A small image captioner, trained from scratch.
Data: trained on photos with spoken descriptions (Open Images, Localized Narratives), 203450 training examples, 9.6 epochs.
Rows from block 12 of the image encoder of a small image captioner, named by matrix and row number. Rows with one number belong to one channel. Each number is 500 + 50 x the weight over its row's rms, rounded and kept within 0 to 999. All counts start at 0. Numbers have three digits each.
Before each channel's rows are labels from the 100 images, of 14848, where the channel reaches its highest value: "top examples" is what is common among them. Only what is clearly more common there than usual is listed. The data: photos with spoken descriptions (Open Images, Localized Narratives). In brackets: how many of the 100.
# convs0: expand pointwise conv (encoder.blocks.12.convs.0.weight, 720x120x1x1), inputs 0-119
# convs1: depthwise 5x5 conv (encoder.blocks.12.convs.1.weight, 720x1x5x5, trained with AdamW), a 5x5 kernel
# convs2: project pointwise conv (encoder.blocks.12.convs.2.weight, 120x720x1x1, transposed), outputs 0-119

top examples: text has "table" (35); text has "bottle" (31); text has "glass" (28)
convs0.58:480482514620489527479525442502463463534510496526541619581510431445484470533536405615543455490504446528517473535471501482495568548484472517459469584532478488491476472546427568441486534486439469455456452426492535550469526417416506473566530500587442551539538543521488476560484518520416510463452556552576581508530580454463538465413585519398530579569449622439465470
convs1.58:510448524501517566476514531472561526535533502534543587564494548610610555529
convs2.58:492456377443560454534503557536526514485475458511444481580489475553474470417540527391479462494516444483462385624465423498509466445478418519516428496543534437492506539526498470456483574473424518552536415543423513472553513492498496454520506455527478514527543440472562466578491471489515565434511443529437473552626578456569468444462497412440452476532439606486594458

top examples: text has "standing" (47); text has "people" (44)
convs0.583:383522545484498490576515557519454485516512519508533563531455471603488447525426491449477512490512519530340573501469427614404582512453531571406552499530542488402488440577495478485491536505494500412448486448513484511492508463399478540413446457540491463445442494409515511467458531423479490481538597488436514451574492501459408506446543555595473485527506549554519484
convs1.583:485475479455456518443509482484532516621523561560549632501551488442494444494
convs2.583:468447508469491593481461559466424589618522475414561542613458486440494438451538557474490419423488391556530493487587536480473508564476511482452470535491459490513501523455472500392540582543541496466533512425542461524554531500512645463565525469557510469438485498528420506492430480444484537474506509457569462489515383521537621521440572563479446502461475509457532500

top examples: text has "wall" (42)
convs0.526:602556553591554410470505501421473446455520444492555548381474503565522507459391503433491482401542509498542570564496534514422482440499529488421513552486506358467492440464517509539513497622461517557435541520523520433521538524492494577464442490461472467449432493610531522479581510537542389525523496548494564563410536493518527512485502529498527503556527419528561464
convs1.526:461472468451430540518554503506571590659542527504512557494498485517543498482
convs2.526:532425531464541482538472502463513539446453401576497545522570504584524505398548542634576472429571511397518538430487480472493415577432530520547538498447490425489483463512559546568496551634484594423486483575488476555583505516493485478493467493451481480511514498421515523493408502513477488479514507481564505480462477422498381528546529591483539449521475569392487473

top examples: text has "people" (72); text has "standing" (51); text has "sitting" (44); text has "group" (27)
convs0.704:430509455474458518566525433487505443430463513555491475331574418493542542562598564488482515467532444531577517533455477403512406483471505396543440492572481499513415507539383459483611490465392488429494570477484487448531504521438542495366592489477523471489481516512549504459452588522561507490525482523489523467452510443498600530497492477497474478517473431524475510
convs1.704:509506569484522643487514530594579490422493527466494425496454458495469499462
convs2.704:524467424527511504493470497637570550595463492520440449476540492445559487595479507419532488482499480503467541496547504539472520614538535584516590534401500520498505491460611559362483510503502321460559476431511513483548492562555476528419467509496484516477476443597486493509488480578623434492572424495525568484476506546476529470553519519485521546502543486462500490

top examples: text has "people" (54)
convs0.684:492436521402590408520495512521467485525437450498530515480474547435534392472599457563470588505545516446541588514414487413536540541471442553462492477537637576556544537523512484540457504536407378477444522528493559454450488561498551524442557433554448459544479462528508445453552503522452436486429548509396529529516546531562518533598463490485516505523500477538578536
convs1.684:485467429507545456433421430477496440418448454464466473431477515590559508478
convs2.684:477490473363453578559493419489501500485454533525484516507416562514572583565425600578495533547522496480439401558543472545376468475485449495502609491489526452522510608584444526433475502457405510554489456460491443504493539531494594503454487519514535477483513488501492584466464478516520527413508463491505441553498474600532565510533457536522537556358534467575460502

top examples: text has "trees" (70); text has "sky" (67); text has "grass" (36); text has "plants" (31)
convs0.221:512473587543439561536565382502522483524519394552497489527492442458443478485424578480496575531600435505476498506540506497495494495368522499470459552475449434498513547548444385519432498415506520318464560503482462499484473519428471468613507551494575508467461444521450514569601567541477442510518481562521544564533489489455468532473442451458503525479491430475515549
convs1.221:552564535558554537527520478511452481433465561530436400439491459422426471504
convs2.221:480394487508512525526496512517473602487528521486467519512444433529545537425546506625517514487492473520403507559540471488385472559580588435559522518538501536488533551525496419468498482538529633578605471496557469480512436519484581457523483532528509553514481412589455537594438389530458536474505508401545513497503531471564508578534494457568468501488465403443574467

top examples: text has "people" (56)
convs0.430:506453474449489589530440426463521526586582577464482572488535478451472448546476563547426610520576468497429508459498507552412589553579502460421467584518435562476524531518526549460499413464510399518457502445461561477532526498519457505524493478532452441447530454438533485546382490447593512539497472496560504438553485557511456371479524464479474371502535485450490477
convs1.430:483509617501554503572597532564505443429472470477467446479453454465464486438
convs2.430:506478483476460559455489482498448526513461453501446507447528549391428496445521464447472464513536524509512551416477526543440531567484473481441601523438470600485577552422504490480447580485523447568560604459489510537510414567451464468512499465511474496496510498523486554491506531531613482455552595645473515461568476598463502565472483518495558543494533514405580657

top examples: text has "wearing" (30)
convs0.243:480484578509456509508489507484493463584593514526449442495542482461538503487484404508419603491488516550630527493510448547454410544508512546485539583470484431546517565489426554554472472480521557425457430464511580496482470443402599582395473540473512452540509556426418471439541450499510568399469599481507497440438491475464439502527471543485477574449488575477568531
convs1.243:409414410498534489431467509525487500469490555498487390483484558453442433482
convs2.243:496565360430584481500481487542550483519424528555480445491530582486486489426502464561482462478551477488533499526470515521538539566533502557511478497522562422553534454505519533396526539470591534512511471494438548517414498535600494414579445484546415460510490416508416473440561480473484514383604443382512460424517546478531450498524591532519576525442454532548467441

top examples: text has "playing" (40); text has "holding" (39); text has "sitting" (37); text has "guitar" (33)
convs0.161:466531447417550526486533550531485526539489415402475508405469419563538407436514485484489482445531475506526487509501597543485549517476546514437476525534613423530544489499460546581512546462495541643462484453548474547453586492573507556543482596501523528470470464509428527451477529445463457505487557511437480481524647626449502459474545535565481520560516457506390463
convs1.161:435432446453460468482445439461517454539473478565538570524531547508592541588
convs2.161:487465479479525571460588509568478473509499450486494485443594520511567433517510532512397531450543513531537509521497426437488563495472509447605480477414544554438516593540455481587524530509511549550507506529500498535458462570384451449554510533523548493468409488378549467659477459520510494442602481478610532435441533559439507381581470521530502509525503508486515503

top examples: text has "trees" (71); text has "sky" (63); text has "buildings" (45); text has "road" (40)
convs0.39:481601484438471455476474513558450398527566570495426385530513547463531461497527453585534504497450424565499495513477489451599515498442521507520485535529520504424577535461565524543541458514487431449555581495582551403501506560557536457475530504443511528528552600520478561480517426456454505470595462517542538563468508535484638475452607530432556571464454476508541575
convs1.39:449505641549525494540611570512499528531511470470552531500443448470493493438
convs2.39:535454433455554462528491461552500602465518573506500493523544502417450497552523521507477464585522487425479566518408525439617568484555551435484506558515553505420587633544561528472506469591503484537531472489541457509511414506433438498421396461453635469540529451577497541434529509421606538509520501491479533482498503506525573480439478529536544516464542470539592486

top examples: text has "people" (49)
convs0.486:485447522480522485523495454628446455516497597482479492574476517513459496481444535551480497449492433498435414546518501563447510485502533572434447519498472551569609515539519435537495546569437576446412493580507492505435466551439444550466456495421509373483518551548572504521438465511391480412529496545489569555442514487425519520487586451567515601440549528591492466
convs1.486:423433452441437435502526484467498529550493512542517616497532504535613498542
convs2.486:401475523502482421440481547446513626545461427472520639543492538622449571499480517553465483453500474475518459452518512602492559446518526503498564567503540417437522544398504434482467468607458455549501518536439522541475513506537597468518435568496477412533418479583500488451480485396505485543544500475562451515511542544504435517513569525579469528502537497534423567

top examples: text has "wall" (42); text has "wearing" (39); text has "man" (33); text has "black" (25)
convs0.324:470556536492432436476467498515559627479495484484507534495501510476436465517418461481510583613503469508454554452542502485534504472586496518585569565471430528478460533423426538463397512455556459462463491464517578474422403540526489513566525570484583503579510570539410595554601501521511557488462486475494523552509547535512593443591492597501504516412529586490505467
convs1.324:513564560533490537525541540531552555556607504500505612552456500553582509489
convs2.324:496508467494461481606404523462538487487529523574520481453443448578443502528500397518512525575593442537530489480519479497560396499452543496527413463556470339423442477521481384483544543515575532599424474481520453505531473447555488550446426525485561487533523554529550496457443470472437458532459459521483422537531524492498492547459460500597588491523471430580432442

top examples: text has "wall" (42); text has "wearing" (30)
convs0.380:458521539541416384517443525477486467518433563490493532521529459488508487421522527476411489582466523522516375556540496430511520381413572472488536497510565495442467491498560460422498482513486550427565447538494503525487523525488491568428587510584574482541462490514530475438505517461411565572564473519456609430523428523496413540408419568505524523464498454458525603
convs1.380:484452444500501542490557475538529503582442517479429477500448387465472622485
convs2.380:478501502544549545528454365493520467475496615416489479533407552526451514569533588476584492567551469552460550507506605509486505535517553508500580516457550477485474465486488488453535470509487526475582513567453479471570517517529491428521458513515512539627480569365460477526455500548527513557535445441409431505516510463493540417418637504481603501577482523508546554

top examples: text has "grass" (54); text has "ground" (29)
convs0.453:565561403494471483549502567474416510483526469488562548536424508511476445574435520465517552469576430471557568431475521538511481483482473569510652586472502481506427469477604411449467461481441477461475446403442470476502533510555467538538514531529463461542535462576520607443509514503549425457561518539457594456476525544414446494540518533416470476468539381466528544
convs1.453:531534482487493538505436450488581469444427537601507425440512562517416451531
convs2.453:591529517415525488468532538375503438448561485532516545530469599467465432489531494500552519516451482556499579463476487524490450506550482544497442485492528441446544474537422410504510459445458401565451585423569488454517446547411484470548394498389572588546460482462546511485510580510496531537562503490441523411511431489516583445415498423549457457544542466517577521

top examples: text has "grass" (27)
convs0.269:490580462473414532496448451530547470464524434505525503510618478550556432574521474569455433490493474491516543493498452538548473499450457534440466508398568514484473389411540524512520404586529574469506444501539473492520503527504534520434463504563529448515469503575324440497519441484475458449531532592523512411493461416497490538447528570479461505404481565600453438
convs1.269:537535482511490530520534484494463481635509528469500495433503482434345466473
convs2.269:480497541474570426515494463457445551535537456503473444569474526573494527493511540508436479538484464437450574492536468502507528537604433504424468380450522556379447477553571509546457439591481508520624529478507403420440532461544463462533515430458432567538481498506482521468513539486547471480455507448543533592413485631506489367538491483477492513570477531410499484

top examples: text has "standing" (48); text has "holding" (35); text has "wearing" (31)
convs0.468:526503564481534576574523431493530447607392488570419455407504467443450451503500399525471563536554467548525525553440428509536467466392521512397481467505595519468533548418493501466554526458510399493586418464578460468535467525448473565487462503545480557560523490525387446524499589457532471467441458514520482427526486505506544493457495576534484534513522595568452502
convs1.468:572536484469446559549502477424552567451458437538546433457437532524453430458
convs2.468:504548501562556469521455481558481417496483531526477537505483459528525621490463467514514495550486438479495592479494522456463479465518538448502419378585502434496406476573431478475527532483513503424539502512596390443530450613504528419455406414512458455511497538574435463457461547409423490497494514520525526454525513481487503535521440535473401451415656467507541520

top examples: text has "woman" (36); text has "wearing" (32)
convs0.12:530531480472467411551479516454519476590379456421479461449433464512451518473512490507455409504538515459509403507598517496612547419458514340509485572460440526496511476476531480463468488458548523560459495544530507428473565462463390566402513461560499473485454521448468502442548585432461542474559391482475470473534502481502473575503552576508561478486519438575444516
convs1.12:584568553561583534533539571549484474476500429441457433479456449474471464454
convs2.12:577391513488575534486533589541471346505481524538540491492444565447521450470512494488545469457395433455476530479457485500437553453460594432537476611518494508389457494499530480564456511495532472490475525525478468476447460659541516465550521472458522528529525453591542505540488566531539488623512469484485507480408511472480481437483498552424532463365492502500571476

top examples: text has "sky" (63)
convs0.46:487540518348435438511466519462554488467481473531572584412417466514480469571500530575626424490586457493556555467461558517506593492525340449535528559413517492539450520551504512497525565506437489521500549528619501516503495443522580580459431507445490446442504463442487430462475516467528493457511414546484514530467535475422434532493546512513547469470546521545478543
convs1.46:428402382473427429427416469460457501499510475468473486485504469480507531527
convs2.46:549580424607427488413555536467518491423506500481554449581506469497526453493468466504470458460538453512517578492477506520452523514480615554489515533607430492615558532467604550371486479585523388501487514378525587473522518536444507564487422541407553523551494499501569534469430475479450565473530470549519487500577482560489491492469490526516536445484566528544552496

top examples: text has "sky" (74); text has "trees" (62); text has "buildings" (41); text has "grass" (31)
convs0.664:584509584605532557573543516447562563505431519468452516424495461525533479474568475527528563426457503515540541563470438500488558510400572361515492495467584523540555526567464499599455553447477551512414490539494519428594465422541444485462511477531459517430504478401575456532513592525478582515481506536507422420561548558489513484511490567489436477451519471478536560
convs1.664:435450433462396433473448457413467499507515511549553573551499536539512552537
convs2.664:558588459513435538482396484552494529515426481503509510436585430463474422440464553474523579487525456585480551533539476535582554532509466563537430421473530637449572554408492619543497550508510513586453504444445459475535527466495520447518364438502557492400515538547486526522517451491523442552507447488516422488493474502513439581569507577471510456480480463525434484

top examples: text has "sky" (86); text has "trees" (83); text has "water" (32); text has "clouds" (31)
convs0.694:556550557506445378476575469503451479532474553491496433456458554449484406435467408425524445480467441469541469495494440511426491509485504508536489473489525430352605459500585420507546424553481492507496570427519494492475492555456565477501522473551472552572517439452605437639509471488482544556546557460531579541446544541441489524497486487529514490531438458596457529
convs1.694:477467444484482487465445432513488454422450519563528514480524585575619545543
convs2.694:567464443529594614536572460494526565578448501496496557445459489454472495459479479501580445496521435523500563565627579535551478514580508410463466413573574525492494492447492481555488578552456493527455524586490542594522420489478419474566479409509577601544520484548479456541427447447484531505407475464507570544454485514449479500493567558535453577477492520479462518

top examples: text has "standing" (67); text has "man" (38)
convs0.715:545470463326488503460497557492440447470533426526541566527507429437556379525489412571490441496482464583524470547505467544488535499469604482454531560555472561500513463481573519474518548458484477475508506539510537560450429497535582547427472571480531465527560507462464496530480493486579464480537601422531519479480562492534493458623441486475451498376471535517374537
convs1.715:509479554504503507517559527506443543534514464435515631526406431530579497441
convs2.715:539498494495511573496502452502517582435437563492436547523438538535502574497497440560531457470487456418486469547497434491466549451541484439484461601462501558359429494562479504500485489486504459545487432651466544525460451412468538439446514499413432569521443447461525612471533576568549506551489543488610450468498532544502455525520413409482475421511485543537475567

top examples: text has "standing" (58); text has "holding" (43); text has "wearing" (33); text has "two" (32)
convs0.655:358523575576490498555498505490480471482523511485548494481540451589573508578504511468466452523595493451493580478465448573441395451476474461425500535542571507453432471504520554480480473432549509521532518473594504488536449457509387557490485490526509523473456454465555437439501610452588506431458612484477477566544419514511629478450493537574447479562586505533473494
convs1.655:454447465486455537480466498519610545566531580610508538494557545431478472485
convs2.655:529515439555474453530510481509518463619501447450464494499404486590552445465443504522463520540681452563380441464465520540481495471481490457557427524464544469458569571549570554445508562541520476460578405541473544514548450494579500510444467440523473452565488466431401512542447399455557484518465516460526461478539441536463548432409533497510568520491526468516536532

top examples: text has "table" (40); text has "food" (28)
convs0.535:413459508571502491429578555519472456474421463540481577464496501493498493482526519450482553362508499487487524489506455499592508488545405523567516510438526432483538530557407436531463524550510456544505579546503553401523481519388482482454566571496569462444536451400419407504574439513458414522517471489495533513562497531506428504536562458608523601479567495426554504
convs1.535:480515522510571419463537536511473564615518544466541507488464439429413453451
convs2.535:488425416566568596497497420536496471505439489459454558475549462579569486543497464545544410435518471416468498521495464475491482511488508508491537505560553487510495608445357545492562461530405513505522591446596479577455536458519448454522527503532558577507527403474445550494507421496419449434519522441532399490553569469492497551504526459627548546534501493556476472

top examples: text has "playing" (57); text has "guitar" (56); text has "man" (42); text has "holding" (42)
convs0.377:456469532391514434462503540502491486544441368440518488464550468481511408467529556526445494463495533459577500499551561512503512467582540512470499411514531451484569494465487475461475491502403491592530438484597520490512526546494500524556511552476513556534462434540405487442453527498487413491375627586508550515480575518472491435487516601612520577495529419536431567
convs1.377:465462514458484480469499419485523529600488528556515647532554501497582460491
convs2.377:580503417432467470516544545608556527584479505598474494567504494510506569564593480502506581564462512435454464510512446482488469597471543543610478416488480498402480535444487566430485514452586560427564419427519464488488520518457526488579524563545524531497495479479432409545560546492525469493622471513556559522486580494518505430403495503427529557465494530511487442

top examples: text has "people" (50); text has "sitting" (33)
convs0.257:451459559450507431513461628563436483519563435432488510425507497460447424456512538546450525422414458475528494532570451510490510493601602537448501427526523550514457587547452491470551513520520560500461525518522421556480486480440484516477494490516533525541550503450472522387595502567448522468516534493523480430480535478460619528471513671602538431544446463489532474
convs1.257:450451422452444496490502472476496460541485504578563561526561507608598534519
convs2.257:469437528464566494609509533506565578503537552540554574471528442524540467467468520487419594517542535514415499481513496496481562440511440516458424449499424471414493495508483436492502475391473483516600567456509522562430523488510618495437339484492571481575504530521549458492458459414555490535489486557532531463487444468580498516456587497578575530423453538576464475

top examples: text has "wall" (62); text has "table" (52); text has "lights" (39); text has "chairs" (37)
convs0.465:452530459466475602541620539549496538538465376589415614471445511479490446488510509504541568568543399460447470460535507515634490442509453479472428460488389408471468427516540454500574584484512449505401554430540571544486483492490461451488471539640534470410412506549462515507523498548490532528497466516521492493515478507478537475465473497490479540516527437538521533
convs1.465:552612669543506561526524501545530500488482517483497493439512469520480490458
convs2.465:529531439525547426471556508567475543540446419573380542506528611520531494541533441500600537504446508483470581476500490502471554529503566466592461465508598436449467570456459502505533411484509536537457541500456514411554461554416444478580521491564447459468511469501538549478542515609448483643487492459532502522389480494534524446550490480483445414482576453470447459

top examples: text has "grass" (28)
convs0.207:499512528492418440554491411490418497521459472472538473503451472435566535402516478510510476548507407604401629467489519497515519564499458516469505508494458431481444525519555588512563475611467461407523448528567498601523444508441582476434499521503433580428425493544615535507421525491585480610454441498483489502461483553491568454526494495521497442471547527529451537
convs1.207:431434472428444447459478446481487538513513500572609573581551493527538517508
convs2.207:593507599612401515442526445558512521387447411499494536463552498575464475464577492545482501474493458514491505532482546472497493457509458473503542501384501551486520426513528476488475521441587530558554468435450534514452470483526450597479461387464610456465521465617505533476575591532537493480467496542446411542507511493528481544485440550481541508539575442602556434

top examples: text has "standing" (54); text has "man" (37); text has "wearing" (33)
convs0.43:512487470432489511466429469499516417541440610486464536489478519477557485566509499422467527487512520581490413477490371608495564475414431533510459582554490590486494419419438547404529573496536439527516456560555578491530465478425528581485431492463453545490456452393500559561476485481623492586507529575517510465525482504441487507518471570496489491557414515528476531
convs1.43:388448419518600454505475496546448472441525547450487457515543443463459511552
convs2.43:505596508441542417501444424433473581437470501450443542463510514540545546519497464495516570559562537491540534515551516430534526478575527538628516448497526504508585400437478564507456511423478512523497466443562490457426546495481428436552442428328508517494488465511456444421524593565450502487475456506435603492473477491471434511475455512519537514508526530379561517

top examples: text has "people" (45); text has "smiling" (34); text has "woman" (28)
convs0.358:482470486505482478532502521569481428482524448484568525544411511412522413518436572442547502474463550599583471459497519502529398418496527467497538528613576552552580487477465495470559487521562405485497464393481448500499493485513482488413535458527507539471470458414628576484440571432469524505549498420443533562612543471572558436516509517482530520524510534399522548
convs1.358:434436423451416450453436458465515489483503545570509515518589555522514544571
convs2.358:511528450498534499519543531580502468538478435543481502553463567480471485412484529564558432501504557479463567474482447462530498534555545478503456495541551444488482502519591479507532511552535488563443470508447548513450488496423527442468492370486480485683564501464488567465538506570515443641428551368445497584509506483449431569476464549408486485407514529558478569

top examples: text has "woman" (27)
convs0.224:550531472448462469533526419644516431555483491516572529517494481519566544511495519531403535519405433451533473529589463514530488424454442510568492501471626434474470433412450516575395578467447542472597574464521554448482562483460459513473482467520484489551492504461602516549559509433469565479515531457447498524464431599530390523503496542492561495487405479514481517
convs1.224:537517518503461509435455462465483465467433497488437468439499367436413450452
convs2.224:419492487487383480533414430432445463493590465459472537449537536489477443572467470384485534554529514538440484601524446496523465535478492470436544500453440408454487518443520529425482450495471367441460516563440483551447482440533572495526522514479520597487539476485518541543535556592429430444525446549505508527496542598528497504453470474395432432521388508498483532

top examples: text has "table" (36)
convs0.582:451394483549387572553553471552466519445505424510526517471502553532452455531463517588520513529564476501522508526474540471538555576467597470386489552534509657436627501423534511522427514449517472477342517500503487451512533494466458516435497504520492560563498503502522518503528568376493503487478489511583501481537452512532487523400528462469541536499519486617511442
convs1.582:494506435529412525562445450465530505454477470495531538483489623519578532592
convs2.582:497482492375578440639551476497521552557498576561529432575518488571512599469527481545534528516487529526520434582519519629486388526515515524430489407441485451556413515498524505474458490533512467449477441470519472483467478476360549477466432531374513533512437483427461471439500456486442518407509458502446516474557544560499540446463513494439446485518427537477501512

top examples: text has "standing" (59)
convs0.336:540491528410504470563374467558404492440482535562496576518465497501477480547543445447562565527588445483376447470457550611529541478492591481476539569504551493434534474471489445513472445522512530559553560519576495494471522542496424531454527515489550587493443439431482552500516465456526514444470553509601490476554431545521458500484531594432507469435420588556538593
convs1.336:528451418509570508466476487532468509550483462442541585485410514584582458443
convs2.336:555598527492505576478506409562477494468458512444491582443492455371527492548522519556472421539496549470590458445452484459552405504520388475524515513537445551515510464483480535506506407522483469480478428467540559478450531597476467521479478474494509406420512402511489526555528480528513527455594554378535455510419586533581487461515505412416502527501466431396503509

top examples: text has "woman" (28)
convs0.216:543398626520535459533499462538522450520522558521489518461432446431523452468512495479516587541470480585539541451416526462466512529551503499448502580439499415540468452440524491446404500511481606528504463504527610441516635398470529468607473433524501531430505431463542466460498501476447384539503474542501491549510551465539490453466535517479516370446557525478487568
convs1.216:492528535495509551517513477459573535425442519564506380431457562560512435454
convs2.216:452453473429507561512445489496407468460530430533460479493511395492506498587475459505549573517448475519395491414494572520460530437492532519429445562395589473491423482517489575478485556441491538475425495586560644481519577496557522545522458445473528488465609520620524441470522569504514506573560495510541497502491437440489470476512555543560473497405514451443466560

top examples: text has "standing" (55); text has "grass" (31); text has "plants" (26)
convs0.8:492436463447491544519468416468473460595486498549468573469564496491514520553563503534479513527565350561548509462444512485490550484529483444403489638511540542496492454475453460470528505417511519442497450485533618469521524549497501569418530520603483536477474440486496511469523430417478530483463546415590565426538491488497512527505475575523469395412503623544441553
convs1.8:473522545485455420517633526479433504577512446438496578482459467511563507474
convs2.8:392529473510452488481503448529483507351517506555460497397468546501527597505572452539475488516482537468459572531521481485420450358472556581487489578554484593390491527463519476572461496582530489467367535421495555500489528491570503591456476540475440536497472468505533497650527566511506531519533473503551501501564536491508456402489429474541486520533518475479498448

top examples: text has "people" (43)
convs0.691:477461471539464563508488451517457520534502536443415477486443528554477520480548499550488507524554519507466403541481387527484419446524530526506442481422432491507554469576607457483489536551489475452432527452560500507563543396529440427555550480491497645504434466537577610541497525439489489509403438530406539554601527489500396513443523454431533480534454496449414518
convs1.691:519496517548538514527514508482429391411464426497417419483459473467440473444
convs2.691:559452506535468471504475453649405404544435517527559515465483479569535456505465483502553595520431481519548504458477475467505466372502489526534400455475453441560453577536503505402478539565416549528615487472451416511575436429525493455548469458589426507460464383501527474490510397541478492520442491457475555484521490466529532449513428469441493505509463557539501542

top examples: text has "table" (61); text has "food" (60); text has "plate" (41); text has "bowl" (28)
convs0.66:526432548589532497584519520491452509509420427520491544488478477570506504488524529511441522455426519578536441563490527620522502501525519500590543548555494515459548454551508485578533538561532517553448488447529497495544479511556538587385494445579421472431548547546503497404447496433503591514489629434530528457596480565529521558422418513441444387525484474468471472
convs1.66:435523534518531430502578527556420462506531534444471538477552392495541562568
convs2.66:438482530444497489616523589444492410447443479471486472490545497498509436499614557509503564434499507622577419545526444426468458524553448570438493538540546483515524583534524436485467557439542507478523452548446511452577504522427504514554467467438554483566562507449446488523519460448502506479494539516637565430428418467457430538491465443537426488540583457452458543

top examples: text has "grass" (29)
convs0.188:530596397528535484539434520553474489566600460540512527510590412524518506507564514549525463503594518511522574484571458562539469406554466457511536497517526466474535477571489390496491545616438508619443533537517455547570469518500528552446490479461519546481543454445510470500454434549550569467544447438510609491542574538447481405515542424471434475506541417510525573
convs1.188:502411479441440539500506486517541510582501517514539614531575525555594492548
convs2.188:484596540505465469577487440585565480503570563492505454479515525549487453406485410536481550613490521559537472597532509557460521510563507424506471391481548572507560457452474542481490535596556564552463572413460514515484454546476531425530460599556512503377469537454559485487474468528496568475533468482504454532542539420556491468521496479417528504462511623501466598

top examples: text has "grass" (32)
convs0.605:431501461504529501561516518546506491576567404452567460561508467392469489559486473466450498559522487467481605494458475557442519455438478498551472396499510514589429506513514546501519454473579455537442543481487528467567446427445516501555537574536457578480510515543560416593420615542448467458627561438603429500471548463534549485554567546504486529546509520465550537
convs1.605:564650590543572506499450488512475454449434471524453505487502460470501459482
convs2.605:555512486526506436532542480523558544572529573517551458599503536446480461450379539499457452544455429445494533506468458520407546458476469529516496400560429475517590497514498499521499526534536529529490484525535446518458504398541515539537362590543511477590525475491486437511543356546457531476480504455422462463489451477485618545510589463524484383557519515407450516

top examples: text has "wall" (62); text has "table" (39)
convs0.627:522565463571533579536536464524493507493543488424415500435467525540448491474446514470429551554533527546486541465501528458543395425432459590539407532524464483536463565463420476452547527474551430397431464578498484515525530496456528595550480505544599512411522514532488479521533532491519534588518418478473674483372556502477501563547520457481504551425489527496542522
convs1.627:489484524536479557528603591534547546585548438473508515499451509456421471427
convs2.627:508407512493440484560413514558516586510511519542481497600501511526510497520501539469508429462520514458493557513471442562486420515489526531453537560464490418511575547476423426498515519441395531491570421507540505466494513560551518505516516472500541446605464556498469521508438423634590495481476491501443473537478544545576448424491493562477450509382454464489345624

top examples: text has "grass" (52); text has "ground" (28)
convs0.96:608616509528535561578551525548517446506444468551448516514395412466509474518499422458517520510559490484505518469512522568408503463452443544431508506437447500476520513431529522553453492510504448565467518523487378380507511545451576528439611513496494575570499544518446502399440476497528480475514500505502521463369519478513612526482484537503555451534502453388502592
convs1.96:464543520468510550516481481527595526398465575569521431502591516531424481532
convs2.96:525503517514465446518534474467542485494528533542551494520662475482478452507514506554539512529450478508479538465464492535477479559449522441397547490467500470461590483446521540431417480456426437608561425445475494453524552374554447641561464570498501421457482408514458481429621501547474593466471431494468493520509470433548481467544521496561488465497455612508476456

top examples: text has "woman" (25)
convs0.494:571492478537465526528510488507562442513466457457490560413517576499511431455395491495482478476530430467584485436607515481517546509571536524506531509535386533469556576497481555487488544474504483547409545398495446490437476492473416492426405503532522572528459448499558579490528579415458423494546502515437538510500505551512437523625553516573445511527373435470415522
convs1.494:547544432513460521513454490474560522450511492540562411517522456472355448465
convs2.494:442604525507437591499520480489471493540550525466589450538428473490524502459399546536551502452394523434515475398566505566578568483484521579548518560480496542618533424516496479543571527539518509431527578473508479450467494520587573456455547501474549483526488477449461492546487461546428543499514514585480528382594401478412558553497385455493472518478525516503455484

top examples: text has "wall" (54); text has "table" (36); text has "man" (35); text has "holding" (35)
convs0.148:507502516516424427507509502539522475561496435492502413510486440518469468575534546456568553481529607604430473529536556484527447472510521539545498422485540532540549470511512496522456489522405544570524506543539507448536526474515621507522480523510485525581464543319505519478479492512465486571550518456444462515637486425455568479494533471608478467609479493648507461
convs1.148:475465424424474549569435518529546592445539571455555473496457462491452439477
convs2.148:488542531499570515455574526455512462587492494543520542540532395474591481524551492535571501513494546579513378395500543599494419420535559451535487510574503599465425567468443431444412504477539551539461481420479475565442463480596501570562513491509496493481616444465409547603537562516476479432520462520548471494535556489500520509534554431501516476563480507473508445

top examples: text has "wearing" (39)
convs0.299:407443521472488440545447526579583511540517453494577470521511558429486617442530526472499543475464545522391453473538517452473444576494540382563520523519455566476464456461454520482480410392532586515612481478498502548365489522500510549482555611549519438471446526475560486544510448454477511587450486423549485586485525495476546467464549426556490496541498545525489551
convs1.299:435457551536502540421431558506547467430602497511487421567493515455449479461
convs2.299:441504502507423456541486472443600513504464580517445560570428407450545475399451389481496413428511620532495436510457489558474463480485519484518563517441486542524437458509613504498443558577473521464484469540539561505502450604580496527554512483606526465537538425477509458492424512406573581500500554392545490476508505471494521477509478595488475442489424463478489477